python train.py --encoder_arch="wavenet" --model="contrastive audio-text model" --dataset="read English sentences (LibriTTS-R)" --train_examples=15625 --noise_aug=0.002 --time_shift_ms=50 --n_mels=64 --hop_length=160 --input="log_mel" --spec_augment=false --win_length=400 --tokenizer="word" --vocab_size=8027 --loss="softmax" --embed_dim=384 --encoder_norm="batchnorm" --encoder_depths=[12] --encoder_kernel_size=5 --encoder_stem="single" --encoder_widths=[192] --text_encoder_causal=true --text_encoder_width=256 --text_encoder_layers=6 --text_encoder_norm="rmsnorm" --text_encoder_norm_position="pre" --text_encoder_activation="gelu" --text_encoder_mlp_ratio=3 --text_encoder_head_dim=64 --text_encoder_fused_qkv=false --text_encoder_bias="none" --text_encoder_qk_norm=false --text_encoder_parallel_block=false --text_encoder_inner_norm=false --text_encoder_positions="sincos" --init="kaiming_normal" --residual_init="scaled_by_depth" --optimizer="normuon" --muon_scale="match_rms_adamw" --lr=0.0021 --momentum=0.95 --nesterov=false --orthogonalizer="polar_express" --adamw_lr_other_params=0.0018 --l1_shrink=0.003 --steps=18300 --batch_size=128 --epochs=149.9 --lr_schedule="cosine" --final_lr_fraction=0 --warmup_steps=360 --weight_decay=0.08 --adamw_weight_decay_other_params=0.01
Rows from block 3 of the audio encoder, named by matrix and row number. Rows with one number belong to one channel. Each number is 500 + 40 x the weight over its row's rms, rounded and kept within 0 to 999. All counts start at 0. Numbers have three digits each.
# filt: filter width-5 conv, dilation 8 (encoder.blocks.3.filt.weight, 192x192x5), inputs 48-63, a 5 kernel for each
# gate: gate width-5 conv, dilation 8 (encoder.blocks.3.gate.weight, 192x192x5), inputs 48-63, a 5 kernel for each
filt.105:500522557498448516524543476473500500490403550481498471525516510513508545457513488542544490507552452470525501491536503502487471506440548508490511471484441543543506466534495498485504460514502398488499513507594492457448494455495491423538508588
gate.105:573497462484488532489506550457476542477475502495508444437478560482496498514558444491509471460536418414463507430537532544446467525578500491485540478537568524491525493504480443452512477419522558563511445469496596527505436550542534458517503524
filt.106:563451508514532499497557455429500502472406469508507446541535489527572485472464472459569493467444517527478562465396470478490506495501484535572507482559548485417427473443465454470562484523482449586467525533521509471412577502485504508476516487
gate.106:469452516502417500492589542507464492520441458409485502495465424426550466499504497527522497461491529524431496547479591607510491449481544511520466472542448504501585611496488512434458512450540505563495467492436386431520429560586551472476548438
filt.107:557528494500503508522472499536490590533533551505502504536562500504469522470551459437530497504502459498559463384449509521493499455505439472429550520578443506470573504501505494534532523561506462526456503545406524522511549436520425493489531462
gate.107:525541504552492473484488579523466488575476476418511548577525507492511479505469490457491483503481537491594578490436487554523499423413511539471604530441505479589508521516497498479518435472548500480481494531513437504459479556479518536482472534
filt.108:550523493503436500510574528512557468433575477521470471516435535506503529476494496495509571478494520564466482474529504503538529519482524516450512540522472543498441403515450535500485449440488503457495494554452533512436511504506421420529499550
gate.108:537429511450519614489468499439511575497552596521483410479463504472564506504424520515562503602467515522474448472458579409500510519440487552494403523491523547471499537499517472508416497470409511477481458416469461488488492557512444476503486502
filt.109:566503537479509503360503553510416442426420565539516438470482480599514501496535581538517495508475489492476506520436493488615502559459426488510492514554502493493523490516484455553491523525497535583501536493498426440478478533516494515509446502
gate.109:531542498494521501492510424500470484502436583516544495436501569520523512476480492523491536517530489518495520521440532444405507539551449516479520487518529478503525496492480528487512508482498569512483476610450467541480495465522493472522469481
filt.110:528481528511557543483441465497542463441478505544568477543478481502545505471513493530481546572500488498487481575555501493487456481524530498508404441557504544453453521564490618529451489469495516471474472513508540479525474519499509473547503530
gate.110:527477503424493546416500442499484480523507468513538464480450420508511487493496498546507501514528527382471551506459585536527501466424526544441583520440464527559434467476504533482516464508516493470451565469499517537480500472471465464437463538
filt.111:434465518591501487498491492475516530553486516474530492489516531483554506510488536511488488491500569528538486479581505501561465472529500497515484471463563379523602431479447484568532523512460439504465524582505474504481527517443517508484436460
gate.111:512579470425553488442493475493512504518563517521507498479511519540483502542501395537394470470504501444503469482458574462516522534512475535500508452476504499498515503495484413555498473568388554523459495468497568549505523443468507480459519477
filt.112:498517510644488481519483523500488523452455507497474462514469497525466493502500495493504525451523547483520495519477511427564468446506536467489464478500537500488553413523498527477420541437492560447491516550522570479501417477506543431493465518
gate.112:499500494503498552477484522540527578532581493483493505543523507429531503530544499471503504479482611522515497481507458476571632493529503519502485517499443483537529402489477542527546452492435470451522552519462572488495553474511510553481503395
filt.113:505397435437527446582396483458461496509523525526452556541502482495531418467519516490478470470507513449530505460421499495561501468513502455446456526560472517467500516525491485481521555488552523493511488482554542491503449473464595471475589494
gate.113:559480494412491485484434498460522453555585527531520504460512558431476528526530520500495550500467485547527552462536511491451584470497543469511538507569486487401508609567420517541503517540585532511494436453545420508486502516477497529542545437
filt.114:532497529495524499468487517508497405527475548464508467479511485485534498503531474503515451496501459472540542488407458468479478370436516486524540498468458481523569474537468506477452520550388501521564493475473420411476509529452518608445493448
gate.114:531546496509501538478500559476439554499499491435480446500512513439456469441499500537499522492535522472523516549418554565494510520518581460493545457521475553481485573510451522511409486475493438648472480498525526550536518472563520510479513502
filt.115:432503536490509544547451451566465482427523513498432507511518411408534495449526565501469493511521521592498494549558461466614467516533556571482427530468536436478574486489453480494458598497549467550507504444491488478483445531512541500519437526
gate.115:485522538561457498501559527520517495493466440530552494498554525478419512461413461484544420538570499491454496450462523427541459504549516511440503481468598456469555481516533496478490515559529521469492516470450463545479581462500547533549522524
filt.116:525522535459502545480458432506506484450399530471478516482511506465502466504517473491474474544571425567527460468469528429425500493519479430439521454511476533552464469513576556493442534427514473483545460494544524506577398527520506502558504518
gate.116:493493531394490430502569515523628502467502496538490528506439493485417526550565502451540516517501461493484476431526496504664445567470503512487574443449534473422436441520503481503518524398495488488476460516473481517465527465499581492508488549
filt.117:483504573529530486476574505497511485423434467490462524422529493516484589580463512531490499423494483550504499478476497451500441422532474535600507417465504521493530497450522428549493391459603525466494482473543506469433480516508471548479422482
gate.117:445513501480557447571455525584562441452566477506510458471502458459490515543503513418494489500544494493528499506521543511538509498495521516519474399443499490454595548543509460499516507474435435456519584597471530537445557514516592498490486490
filt.118:593625517486459537455473507509471443525472462463509608468458501512455498537512496477498585544429477494578531496500501517504457472527497609471559527508558476504543504547424482519491512496582476393512519543532524487490514503440464519554542414
gate.118:500509468517444499501524539530504476475490500469525459507536496477511498496549477503530538495503521488475471458510528486482461527547543442475471485526493541531524499450514475505506494519500603524430494473501512512500461526480509524501525545
filt.119:494435449495518537473493506535492509461579475465526530494523499512495520481532457482527554499513448557505551488557518501478488513545426413497564522508527530524479464522464505488516476517472482401527509513602486478488473536385502485488422446
gate.119:480498501484537454593460459478494523558577503538501526461491517521462495551490572496491458559497501497499485488536418472634554546603502598526403485378526514559457453540498477513501578426522426523511484495530518521446502436491491514499520546
filt.120:610511457568545442451498492501459486529539463454448556473539553515509541511497456502461467488548458545478549493484441514469459471503508492562404486522465511449434484542506524495533438435439511543559464517522505487520428500500484477541468512
gate.120:530500544549500445476513490497543484503565518560473503456511541543485513600543484467486495569530523536479466471485440494514522539406509459478482548469541459494481534483509465424475538486466481445518531454457519531485494545461508508538453490
filt.121:514468512543527450465470440619496448471511376554505502482500428501527505523441487474512498499486460490518481460609486520513482473495524444501498492565520431489547514502501553405544499501507511487504603478585505504433484514566512543486500504
gate.121:404490500413459496516529409461507496495520492499524463440476522598553512515453480456529464494572592503513549483457444542474522565481455476509511533560521539516511382469490542470482408495504512401500403504522511493499480516538462430477493515
filt.122:491509445537477479452420508442540405539522501500479522517505490471577473492518507492467464458478519504492470534628466499504504523475548575556545578493482500500527554485487520461500496479506494506543491536485535442452479505535508450515510490
gate.122:400524492475495452506436512502459551450590493486520503502479481588493479491479460473537427419510482533527471509570480442508503532483477545399488531485545519574489504506543554470454462533539426538495498447501502504522502491483501563479473477
filt.123:557564518548533432515495506466524489634433468527510503496522505546496501491520503501511546508519535533597453506473533519467486502416453548498529466483479482466467517521497537514523458436569445533527546474546545478475538514481434493428465447
gate.123:538497507486536442520501524478471551538573479568477511563506463553476476487427518500498529467492562438477469472568474477539487467533437463414455454499502535533511434494515584487502459490533404475445514466518543435504513531409517571526476520
filt.124:533498464528494525499532521508577499460546421505470450503459482467588521542489606529415497568487431526455433478587498529501506554503519548470514557471470538498433516497498458496549462538466493493511491532426530406450458489502508514587439481
gate.124:507501489500521444487476462502500471465573436501448500450498584522519438496491484542535465514568466513439506501520502501564525491448493434488522563455500551502515485502565434550419458480549533440519505456483482556498486540450547541499458464
filt.125:607494519600542527530413503504441511531469463509497503534509431510487597537501470610469546533540506535492491515539510531594499483543518526493532487478508490549447575497487588562495627541538534618554503526532475577482549496525487615493468509
gate.125:509473501464498561541573501437519513486539493575426515503471491554533597531531510509559448597508559531579527515500500492567554596438521540542469529470527524577470413516599536497501476522479473551483499492502509596547532550498438543471565455
filt.126:485495477492496503524545438498500480468484576457564418500504465591553458466501505473522494500535602504573478445517490367483534491446532464440560441488463525608601520469545504540398443469504525475508499479448447486475622476482521552447488513
gate.126:467493480465536464475585501472588555491523513545477504549485476557487465602492560486512481452557541503484450500519428539561493520467555490388566546467489475436472533507395505563474526496523518492455543521468489524522562496479483523474534514
filt.127:490504546492498533500513474474469548508528549498498450482528507517490466488464462502503530488508394496496508521466462500530493571417446488529547505465572490479516528479509460422422515494566491441474381462432465545487423426450500499509456500
gate.127:545352527513521512497528459634500421485490464487474548515511500518584583495557496471456441501519537478530488513499476514545516509541499396588448512485519447574465494473487422587564484519416399530505528428543493392571507457517496472467556475
filt.128:451416517566476578467513554592507478481447526525521497549526444499490510618461498536562485516485475518468463518493473440502476522514470517531533492521528500539485473508493492492497493481514461476517514486552460507463496422479498474504436470
gate.128:471489481481548525458555504510497502439434498549541554454510486510494475503445446537501508473544462509519435481457478549512541494522513524466459493433439536571522488451493426488467554542502521511544493464492418532516499403487502477494432516
filt.129:489515524477516543500572494499504479563548508510424563417562513418547529524511546544499504553518558503490514543454586501536506463489551521430470532483531502559495511493568516547501487463569531522535508476516564536524526461458509510503489571
gate.129:503562449529562552564527478501530509597476490511488488403492504516602535503533532493544507510505557502500494487524547468488468506563496477542516509460496500490523442554493499500540497503505484575506518493434447474508490519523540474464427460
filt.130:505442512548400559462485541554435499562485493481479468449489500367502448545540514541523478568478496494456502489531570553591513547500520514582521518491499494465481552524488471465484506532527495456595575570582498503493439465487435464568549493
gate.130:432478574484492489422504502531506558560485502513503529495518569493441538471454499476472487516497590508480437463500537547485485473494549477547552486476512544526557446461475564443451534492587464485472454496448449460473456473553512463489499485
filt.131:491471465591453464504492519427475434543472497502531427531496477474529537500525464458489519581448629486409553516529452478486527369512472452539498547506534517495514488447514489518600486569477399471464488432446529459516559485423498507488500482
gate.131:486480491562524466525515513462424539400540521481571461507447459528599529492495500483502480482479554497475532473489503517505481513448483437501450521568536596525504567487539519510443523517353470514492492488454438502502497476433537459484492519
filt.132:431548495504503504508569521459456505494468457515497522530528498554464459477558509513498510500537520510523516466459494504546471483545468534543466459523479489583500583543546407571539576539521504506483527448461520583513541494429493493522519543
gate.132:486492512406510499537495469555493547555512607522489486498494507530495505496492480490528546501499507476550499473559582501529516506513483530499505450490492579474484515529420520532527498487442489485547427426518456533493547512424494461470516541
filt.133:475492510495493463472570494491493521518489472473506491522524494551461491516520541494503461495416555470471531522484458467482395452422485490481637428491451532504567511535535455445512455414502500513510448426447497500516579520532514486528448474
gate.133:483456482469511515509482504465511472589489537479490484493498506504495553465537499445443523494510562457468516448562553511513500582492460396470582528527498506437509482511516466530556452527584454466582493567464520497523507520533453502531528507
filt.134:529510479462490519470540488531525521464482508539532541501481524453558484530504534489490482555477523556508489418469500482574509504488530461545438549481472462536563506533496469500518528567582528480484583475531506442499522559492447488496527537
gate.134:486453532403454449539467513468542526496485412490487521386500531490489471508508452518499407517487480438481520484524570490489515495550516470550456491595502581525504493474496468455480480536559453440453462551463495478571560489482531519492487539
filt.135:430507498550496494492530514495393457516404463472496462454524474520482512485472494459510521468491539459432512509477519456594537433536593474457577377497496455477536435499509488492459482537440492534500506507552490491445490490476507506473556506
gate.135:483499500519457539499517482482481515534550536493519515537535476500525517519501437515499470510544566515525454562573558588491464538503551449582461522492529628468588535405479545547492501490460517528458535483493468443498502493623479526492480482
filt.136:540509498528504487449392485521558539489539545522508463501576475425574473452540494467488473442541477521510530500497483538511483406501455478478499453555479446454499542516542517555521490530548502432502585490504502524518518526510533515549446457
gate.136:520502525496470484513585436477520519526536527562553520561456512468496544495523506523436502477538559555529414527496523536526500528493557480516575486523497461501555501546504543497507557451398443511556506551495578500492460544491579471422507538
filt.137:510500532521528498448540526544453508488553524499501514502530495487550513558487514499459496501516438522467516549523609486461499503549531419575527463554453541498410541501551554547503459493472503519509540528446423483513476446504495461500499468
gate.137:497489546478557512471481484514504496427537528493460473488500482525495466510474513511488478505502629494501491591486481352584495516535493496483451502417439506544487456500561462510474425497510459533528513507482468459590402501484453501493482480
filt.138:513477506492454533458531463498464421527504452504502548484489504481377565502439489506559446568443463511496500504505595474548525495487520470492509482536529570535549459567426524509502507539520501452569519487563521509500516522445446518509456455
gate.138:475448455509565486489480593486513530469489469495527477617516500511470494464472455600493428480491503542549545493462503482502519491578471507514404537478476500526538434492495609487487501519518564445564478601462533466514410498488517503507533494
filt.139:503471469475512516478491501531550494465542540493499561509509495469524475529533471493463497491442481579543500532482550490529519495492469494524582496438427496500480417505420527445419479455548468387507413450482425569473474523467540486490534491
gate.139:411463516418513511452488506472499498555573441515496514481463499467464492556527525545504430499510533518483510424479421509491463491497506501494448421535493461439500517607511485486473446533554504517504504520530443559537543500519558506544432454
filt.140:532438549554499523522423504512497474563510503476512535541478569474493576476482515519506520550446498492492493570593506526419506510473522548578473488494539541619548540521481464522489521516478488558402501485506515514458546547547463518461504502
gate.140:496502440468484580487493451536497512453432540500502463534489404549533495486616484456487433570516549510495528433506455478493527492460560430508466488434534532487557519531461516565500516469417420539492516468522474507471525476515522480518403548
filt.141:449471516428512475472495534384627430533503523485493574511554497477521484501519487513505489577445481493499509496464504451510486533465483502555507468470448510577525583509503543395528546489549423514452497533443476516546512523494494523554484498
gate.141:456520507525508530520441544490527461492530513407551484483483522475461473522478495490519500622504487540521483445531458468538487498508506434503481588507493466442491436561488528501488421541579376499522507496578520469463489514432586446474539506
filt.142:508472556439480512479485482469536405488476560521480512499528464527542424471494497520469520544501453495425437534396512512399500565474477593565552543453533461481516573499513536530567502434502521508500518491453557450544486525488500514548503564
gate.142:540454485421575428461565547479466466477593505520472504486483562515518620545543436519481534517485512523493448583549480518462534507493435526472535483495522500486480529503509420503454489483475473443506415485451454439491562489455526438465522444
filt.143:504534531464415510488422461488465447498530518596497562474511537448437544481489452527539531561524515519502525541544462516500430506540541499504411483474487487461489495560441521578397605529438493385553452544570433465494496501483565449498557567
gate.143:501490453468501485438488536555420468508497497416555493508496487476520499555548480511509458579544535494416516515533608496466491495507571486524493490464500499502518608483421543502541449525448483473509575524445501490486497510530407486501505614
filt.144:388474531500524464530478547495513530476492568498561538472521534481434525574474527519490463485432481442496514500484608544529525539481536515502525518470475428522511608432538500561596545543536537494493510502488379514506536452546478519479519517
gate.144:424522490447432447501453565443558488488422469517491479496480550571536538500512494535544539572556486512486512544486474535522507562547465534515530478465518474493490481522548493524452498453522519553537568446484538516485461525521474498483544486
filt.145:490512575500475549529537533532550546436513500463530568522476498530510561472489461485509513513508471493404497475476500483518509573507580525459448496476495566486438479497529492490447463499583443500523563510492479509480478423482534516449496528
gate.145:525518446520516537564502520506505510525536499480520549483517539517544479442477500469447505505527513503475523590485549508541499547454519494460497514499525508484479529540491488544496500573513477464475529509519506526552486539523515475528436494
filt.146:504544525501456519530400526468529450482488422524495547493436523568465484420543440485490484526501447543455448481541575504490490451480476438489503485536506537511528507508506454510467497529547528511533481513497481512494451460469543463571520524
gate.146:497494517507481478450446543410516505483434474525510519511472528538490490405550484517505493487487502554505450595405502559504512456510531473524543484414529540454497533564550500509588479439586503557505445503527484495513511519554494503527513466
filt.147:512494492548562566530519509464422527505520500404514517507542456505495538479529581491451465483533454454430504433516583562502473549498464497408552470430504429447428551554498500473475580473558481501507490532535460513518478460527485501534517531
gate.147:498598448437476528507449491506438498552517511474484509515526541487564497539571480519519463514482505435503460441511532528516444505484502499484469513582498444508518599500501500579545494505515499496446499476556482512491493515540508549498535503
filt.148:522448392579475509502566505467411520483509502507413490494500474539503562494461513494500467497428527513507403579581462511482500496489482482463527436510479402451469483508513415563528452458494540504519513458514560348551541490583501494513512520
gate.148:448539481566518497514496515480538513403498506569523531484571559534520486567473504495482500495483434497512499557530511434502497611539566489508435573550498541576452505516528478505565411531520507615458489443497443534528501533552494467546531485
filt.149:494527381572474470549517460527503499449475452495462440517477516518554558508548511523528500515532551474523473482546481482491511477517496576504566437438494469485562545508477508547499514546510515433562545529487500498438480501457501510505497488
gate.149:513528463461558477486479476427595502595461545464500558425541503533505456541530502373553496509504541509525506546528498501510569442461505479499590452516460511602526463422445459537457469443467486478482495450492427564454572484523519450501459470
filt.150:521499490519471425518483449504543549541438497513497505473490492476543499531514553494549570531532537441499446476548499464524513526464515482475479495487481485525514494513527501492518540552513532561538520477483498447506484508503482477481508485
gate.150:500541505479476477573483551496526547507578520567495432501506475507504537525485520462534500440472438397461534448456500509513472469591536525555527489542548491483420485504507419523521575537498527439471514500497496526465430497514510462479517474
filt.151:488493506587490498515530512440447551613432401521441516477504506493486471465563519490518501540489559488428485528489481535530490496605488534586503509456489447486493506516529471513527523463413577485469505524442512506455530524482489561504539463
gate.151:498551449497499462459501474556501514472484450475544506474474526489480498442461471508522509526480524469517515460499496472586461585435427492520516453630580499555521493502512548506475506433501523471519485570488559539482555507565521528502500455
filt.152:542510470475462496499501473493501436437479511481485418476461493446472474513531512510518510498504424438534529519510512487476486468470580412462412506512527500509513474525545507532432526429493496522499494435443462386515471497474473485478538493
gate.152:423488508499483452515509486505500480516500458530478520547533514529563510493531502459501444518497557476496535477512467509512527504532509501519468490568532488480454473548521529478485460457497471474498512568496447508555491453505493523461449512
filt.153:472535495518463467533488444434488469560447519493511420473563534410529503523556504477464498406516545461492522405509564508581504503447466474595555505576502492492486475528441498470489482460583518548500518515532541444464561537501509432563475498
gate.153:499468398493458560497462458533548533461533501533593503478457520512488493427511393500493511526587462523550504464488515527491497526536478554496572536467545483492519522429419586467468516474520508531457505445567524553461515495549430454475472508
filt.154:488414486510507513476519487470478542519499491463529430468493505462500469507505574566540499486516476431530503492558461493516544550520466439482498518477580502490508464496492635493549475527389524447503488411491531472478523516474537497537536482
gate.154:461440484468494440453490475446536484443550501487498497519493507573528536504526471496459516561515511489484496445498486530442563453478525492494625472497417441522498448482522463502507484481551449515500470504553481441483551529463507497487499482
filt.155:587498437573500503509472490449529517561469495483503493496457517483509490527544524542481529470520441439436472507494580476485516559477495509471435528511603488524479505468515465499529463514414499484441490475543512552502466514413496489493526525
gate.155:563476457439538528484590490416531551545487536506491499535502528517508585490453512516512505564514585497531502474513486507416495440535439479520516534491641423528471488569505517445471473505456504530460547528509415486474536504554476490442500480
filt.156:453438440475531462425473557588554560504612610585501479518501492510479566523553482506480497530480485541532510537505482491608441488500546505515457528556524517479480529462541494451529522497484553526526391466516376461497501482508516436450534448
gate.156:498472467494484524530406509514496520528549491463510462522478514501583515496548450415512535519501515459524424456550518424434545482548458501445481528491486531487448531439482497420474485506425541495500504503448451486503566480488501547490514466
filt.157:488516525503477433463596548535499523491564497498517461589493554518538509439557551524512495468535463484503497491490477568526466518511484481461471495448494548485571461490503463524519467519506372466519493487581489442538552529524522501560550507
gate.157:517496511449492508524446535518463495422520424462482582504489441527468532523530534528448493425453464490479499509458531501517557490536482554519557481612531509514518482499477458474498481485486489495460493525481534538513501447505534504534509552
filt.158:430447454514451434498398476507529486447553432463499504534445508500446487388542540496486513493458480507480591571506466472543417450571461452494619536513505537473498542592451501448412467470441545465579482572511480518519496455493537413524490567
gate.158:543564533566545501493492439470516456507483408485545506517476493553485521489523491499503461553540504461511550435603401489516522456560479505515468461520513531430461597535500408509537552511527515436560490517586439542497514430538488503488515392
filt.159:509477517522454560512486571479478457596505510503488597437584499452545507407495492523519514508463498520455441498466529510591429452481487583558523456442447510489506568562493521525490507529465565459476518478478455480529485526492447541466533503
gate.159:513523484603504489528464540540519470587508409550497578478429518503448502475537491486514524505480537515459455445519408494433494557504462521521510569434474482528457516480538484521529437468490462442501594441510536471433470533498455515461522457
filt.160:511530484506529515478491545518454458566435472399565459399521502531464476518450462527526448573502453528525524437440463531462530525478529515506493586459501552516495460485489484393497483486504493613501432488442544561475512568540502458451502470
gate.160:487461528389514570478558438568541502420521585516513479545602533480491556501477502507517499529502485521526463504533497447507453510515534508476533478463478503531587459496496544434499558520499503573484449553501440477518466555411532560527470565
filt.161:483499491536500498514487479456504505403532495384569532566537495538467498458480492451455510496450532544493519517513463584476514524498512500511535461420605500455476511521486473492481491483562525517532553493509548482514512508454482526441517551
gate.161:392501418487516468480454502499509509499495482523419503523506560453468540519479534503501471525485431495515489475491530505452494421479491485486469474581545589503533379503582569500454496531538501466497503556464502559496455573496495486520493498
filt.162:505574480484385476455516475518546524481480415486523445563523495482507481478519537537514442519520481521496487547561451471492506515506529470501435478502481486507471525488496561493490574477539451507573513472470512489522489471525478484444462518
gate.162:535495516465441537506484457552570471561505450554506569496518595460491438470515509461485578566490514537478505556477415518523437522488560462566490509459503575446502508550474542430498496486481502583515528485468523495536438468471579479527499517
filt.163:535497553518517549471480481531547462476534480457448521529530450505486474550415455527484503502471482493531495470508590400488545450625464583471552445524491495507423515423514509456486440447536522472450472422441496486509539443557487426455492503
gate.163:555508453493449561478415494443574433515521518527506398501482544467525509555474480467458525549516444519479503491519464488549483554477535546478478504463447426484549519559496499463459511475512470505574501501500385532430472545476481490502492475
filt.164:558497499492467383473544520499454453503478509473515493504500514504572480486501519472555493515506498485518448504472460493491511626560514455510505558482517530492516492484508497503544479538547532551477503433528493486501453480482483446504458511
gate.164:470546498436494490495453489527469539504509515502505532506487511498442511503485467505551541506471507521543510529539451399570575475493585492533477587595552503561487464453513517443471517522518496472540520457561475494507595539438522510418514437
filt.165:522471521491516516406418490545496499465546507503484562511503488534555433522493509553505469499489552520538457507520504502507534521501468454492519498530551554507466584464456587451461500519538525578493439520478531484464476472506437430488514539
gate.165:495468472536477507552469495503589491478499470528476492541479500540411467539515457506496507514508532518390607433480483503414486381532568550548687528413503490390511508509460472527477522443479527527538515518500498517483494488504515545495516525
filt.166:552461521529538464480574546504465552528490555505503480509523550505550561490457508460505480506521576540488504463572528485493389448506536534498543558480528543514503493502442580524464525418480516524536488504532452475439523527470499549507560472
gate.166:571515472475534516508439466477505548500574484491452476564451492515485535523532468476561479544536515473501561497509484460482452473531571487528419517430506496507519537396515527458474506549482535507519522526508515445582467513516450603473521420
filt.167:505460527497529479487521535507477470500505470497504492451492548554461509483485467443499446517463467515480477583560595475538406518556488500491475456541413480503528485505508525513467508441506500483562536535503515502479588501476517512519495512
gate.167:492515523531499502486490436487501631507614528499533556394489572541469516506470539430508498532422465511499501400558479614548586499469484484589463542530431508534463548424460490503542466546501535526519545429459491470444436500496558470528450541
filt.168:515536481502532441579480502415480515501514578529493461500503476505533453542464459539540518517428453413465424522504517502485555451508479455499429486480387507494471482498517507503572455548482447487455481501504531492455435538517471573512494456
gate.168:458489518563500471465491511461509426511467559418503462482503487466501455502509497481461492472458449521503510547501501539507564621371507570510487523500473494421525488539491580494445441573548522566502495489465520488493468504472550507548493475
filt.169:507489487470507488452453493590386536500479506495512510496517511530480529465541508478476477494465477482517514458493535508555508458586525410492580440415496491503499475510497474446476492504574533510553499512574530511504469525521537575514479509
gate.169:532506520492547460484469438442474558476471517394487551475536490545488452523448505508428509484535511466431455546456556435388500502484476526522449453484500585485557478445490479434519505395504386580546502505459457488547500418497562456458451458
filt.170:498468529523482537478445406540532523606524592465515558515448507490513525521536531489500498503503511472536519497450519556545543521506527488592515438498459487451557611488464557500504538450502501544517506509510478512517497519565536402486498453
gate.170:519468493548487446485506478457548495524524483413497502530474499511561487553521445501518492529500558510479468464482581501487528480512492582490447485535522509460548547480558482510500495474488577477551468468489493519573489518494498499451521433
filt.171:395484514527569468509496558518518474468544474499532482497500518466562528484540456526459491417361476486569512490488431460491486480489493554519465466459399510603492447507499519581430515577544501457504552473533508528515566554569563551478469491
gate.171:423434501504485471436512466504474517475503522471507500514495466502492505510480508520512502520481508550497525506489573468435483449455468544508433592570568461472573490516530437509544489496509465639579540533482539512556519513547467466501431518
filt.172:532502508501535501564485428499504533501581481484483501479530514489475493589492461544482479472511546497429570420471543507544491511397485491491518491524512460453554509492514474519521523538574408475506505511405444422472497447575514407504482488
gate.172:525469450481401502506489562563478520491584509528480444521490464502580509500437527538525533525492513453567493502501486512489510517519496518537496594480497516507508502527474577492446414437544480550528519462494599514480432450520455528497508508
filt.173:528523484509508470489541511495505493509551545497484490483463489466513507542518507506470555580541478488561444485502532532472472541513534496574487479414434496518504557439531568431499394525622433536499502508438495526528485517524503442511524501
gate.173:512509477480464442497503480544499525415494438397511508456458423503439500479511510509451535572502484487482549454533501548499448537569522550530476513520465479496498525530506473538514526511491495485554485507457505522504449518532444524396523489
filt.174:478466492444487515618499484483500522495488533527535476502588459474527476498467530501531477475497509467533447527553510462491610534514541544488495515508510483483590540469502502490462527562587518556521529565539474489567527490445472513593494503
gate.174:485480504510479478529547603533499446491424475501480468437526504460531474496518484497443491492552588529467510544466500509505514518454471526500559572513489448446505499505518456393484509478504500457540506477469438494519468589548552527485440466
filt.175:526495486487421460585469591515512529415523416511453485443452500528458524464454471487452510545600440538504505495528472510452506490479559397479510464452530536461500568492553510489550503532415514520499510483469482531502534497583549535514475476
gate.175:495564483514453470524487477532507512512542534519492492470447494518506467412483513529464544475517573506539484568502514425501479612490454500537350440530546454483494515479506531514487523492517441521458512486465483476517540496533478476517514552
filt.176:536554562550599529443455512480482465439480528543496500585444482497491498410501506431502516461483539500455451499512489493546428541496508486482449543531593474489414452520439489520496483549459525487536489506511539450468507478476534474471509517
gate.176:532456500558555584428509542551503512516565503490503491456562460397430520494569448495454490542456481545597480519468536443499577503446516449506482505429506491482584529447519501536509457541544517479501526558522532472489495610508497542522488463
filt.177:515535545467448559555599525475436536520509472514497528531507486502466473436490516458497512535539594508478433399502578514533527560457542377517526518500518470466409571457454468537446461477484537514556481537529500462485555552544488466552513532
gate.177:397461462488507495479537471504489489493477473451502446484481472519555483445517479450509539567543515507519501453511530506457517465520482568533543512497492562553467486442529521480548492572486447462440567498508481505515498555559330499525446516
filt.178:473428493503520461474524489552516415454485535527422493496433603485438528541591507497529534537469504478485508509525495492534460432521441498506486479578512511548489488496499447490465557513463426502502485463459527482478546501496563575519535457
gate.178:549493519446458496497469528519499545475493500508478485529505550504518490493496488486496548421601497484500517515461509517511535572547466421531501466476564515497550577497523537551530485453497476404480507542519557537554481536519459487505540572
filt.179:541487429391521554449495468482477416468525542520510473526508460478540494505530519515502551493469492431489494541504596479496484558603422489503470532527484529591549515578517418525446545502466614471504455513515524499517532481475512483411561444
gate.179:504539581490524535454494471505466521476416516547465545494485462600518540571497496491509499479470524475507505541532479471398459563604493498490503473473464625518457500515515553545504557432549481498448396507464517565511573438438481471467535481
filt.180:530529510577455496527464533480595418485580529535418545463494528442473441544523476506490448488458469496494529578479510396507491424479461488548586569456491518454558411478398547516528540495491476480537539511583508542465456520444454495501467517
gate.180:445473532394372553564409544540540487473450524464466503544494504483505543511503500570482486523573508490460464494550500504471445563499496499417505492509529516499528452529552506441495512461505505505423522538518504501553451431543535458497481482
filt.181:531511450523517506506501460407509509577482527510505473550508496516526538513498559524487492535509496519429460475518415495535473436522491478568552573462507468494559589525510504507544568430521527493559492513500513501492626505493491494554412535
gate.181:603558497474520504525580390441550523485524455510529474502521476573508489537522494553495471477584520470490482485542482498412526485503464489556554464422449522484429498472569456562572453492447427490501514413553499464516491429463458485517530537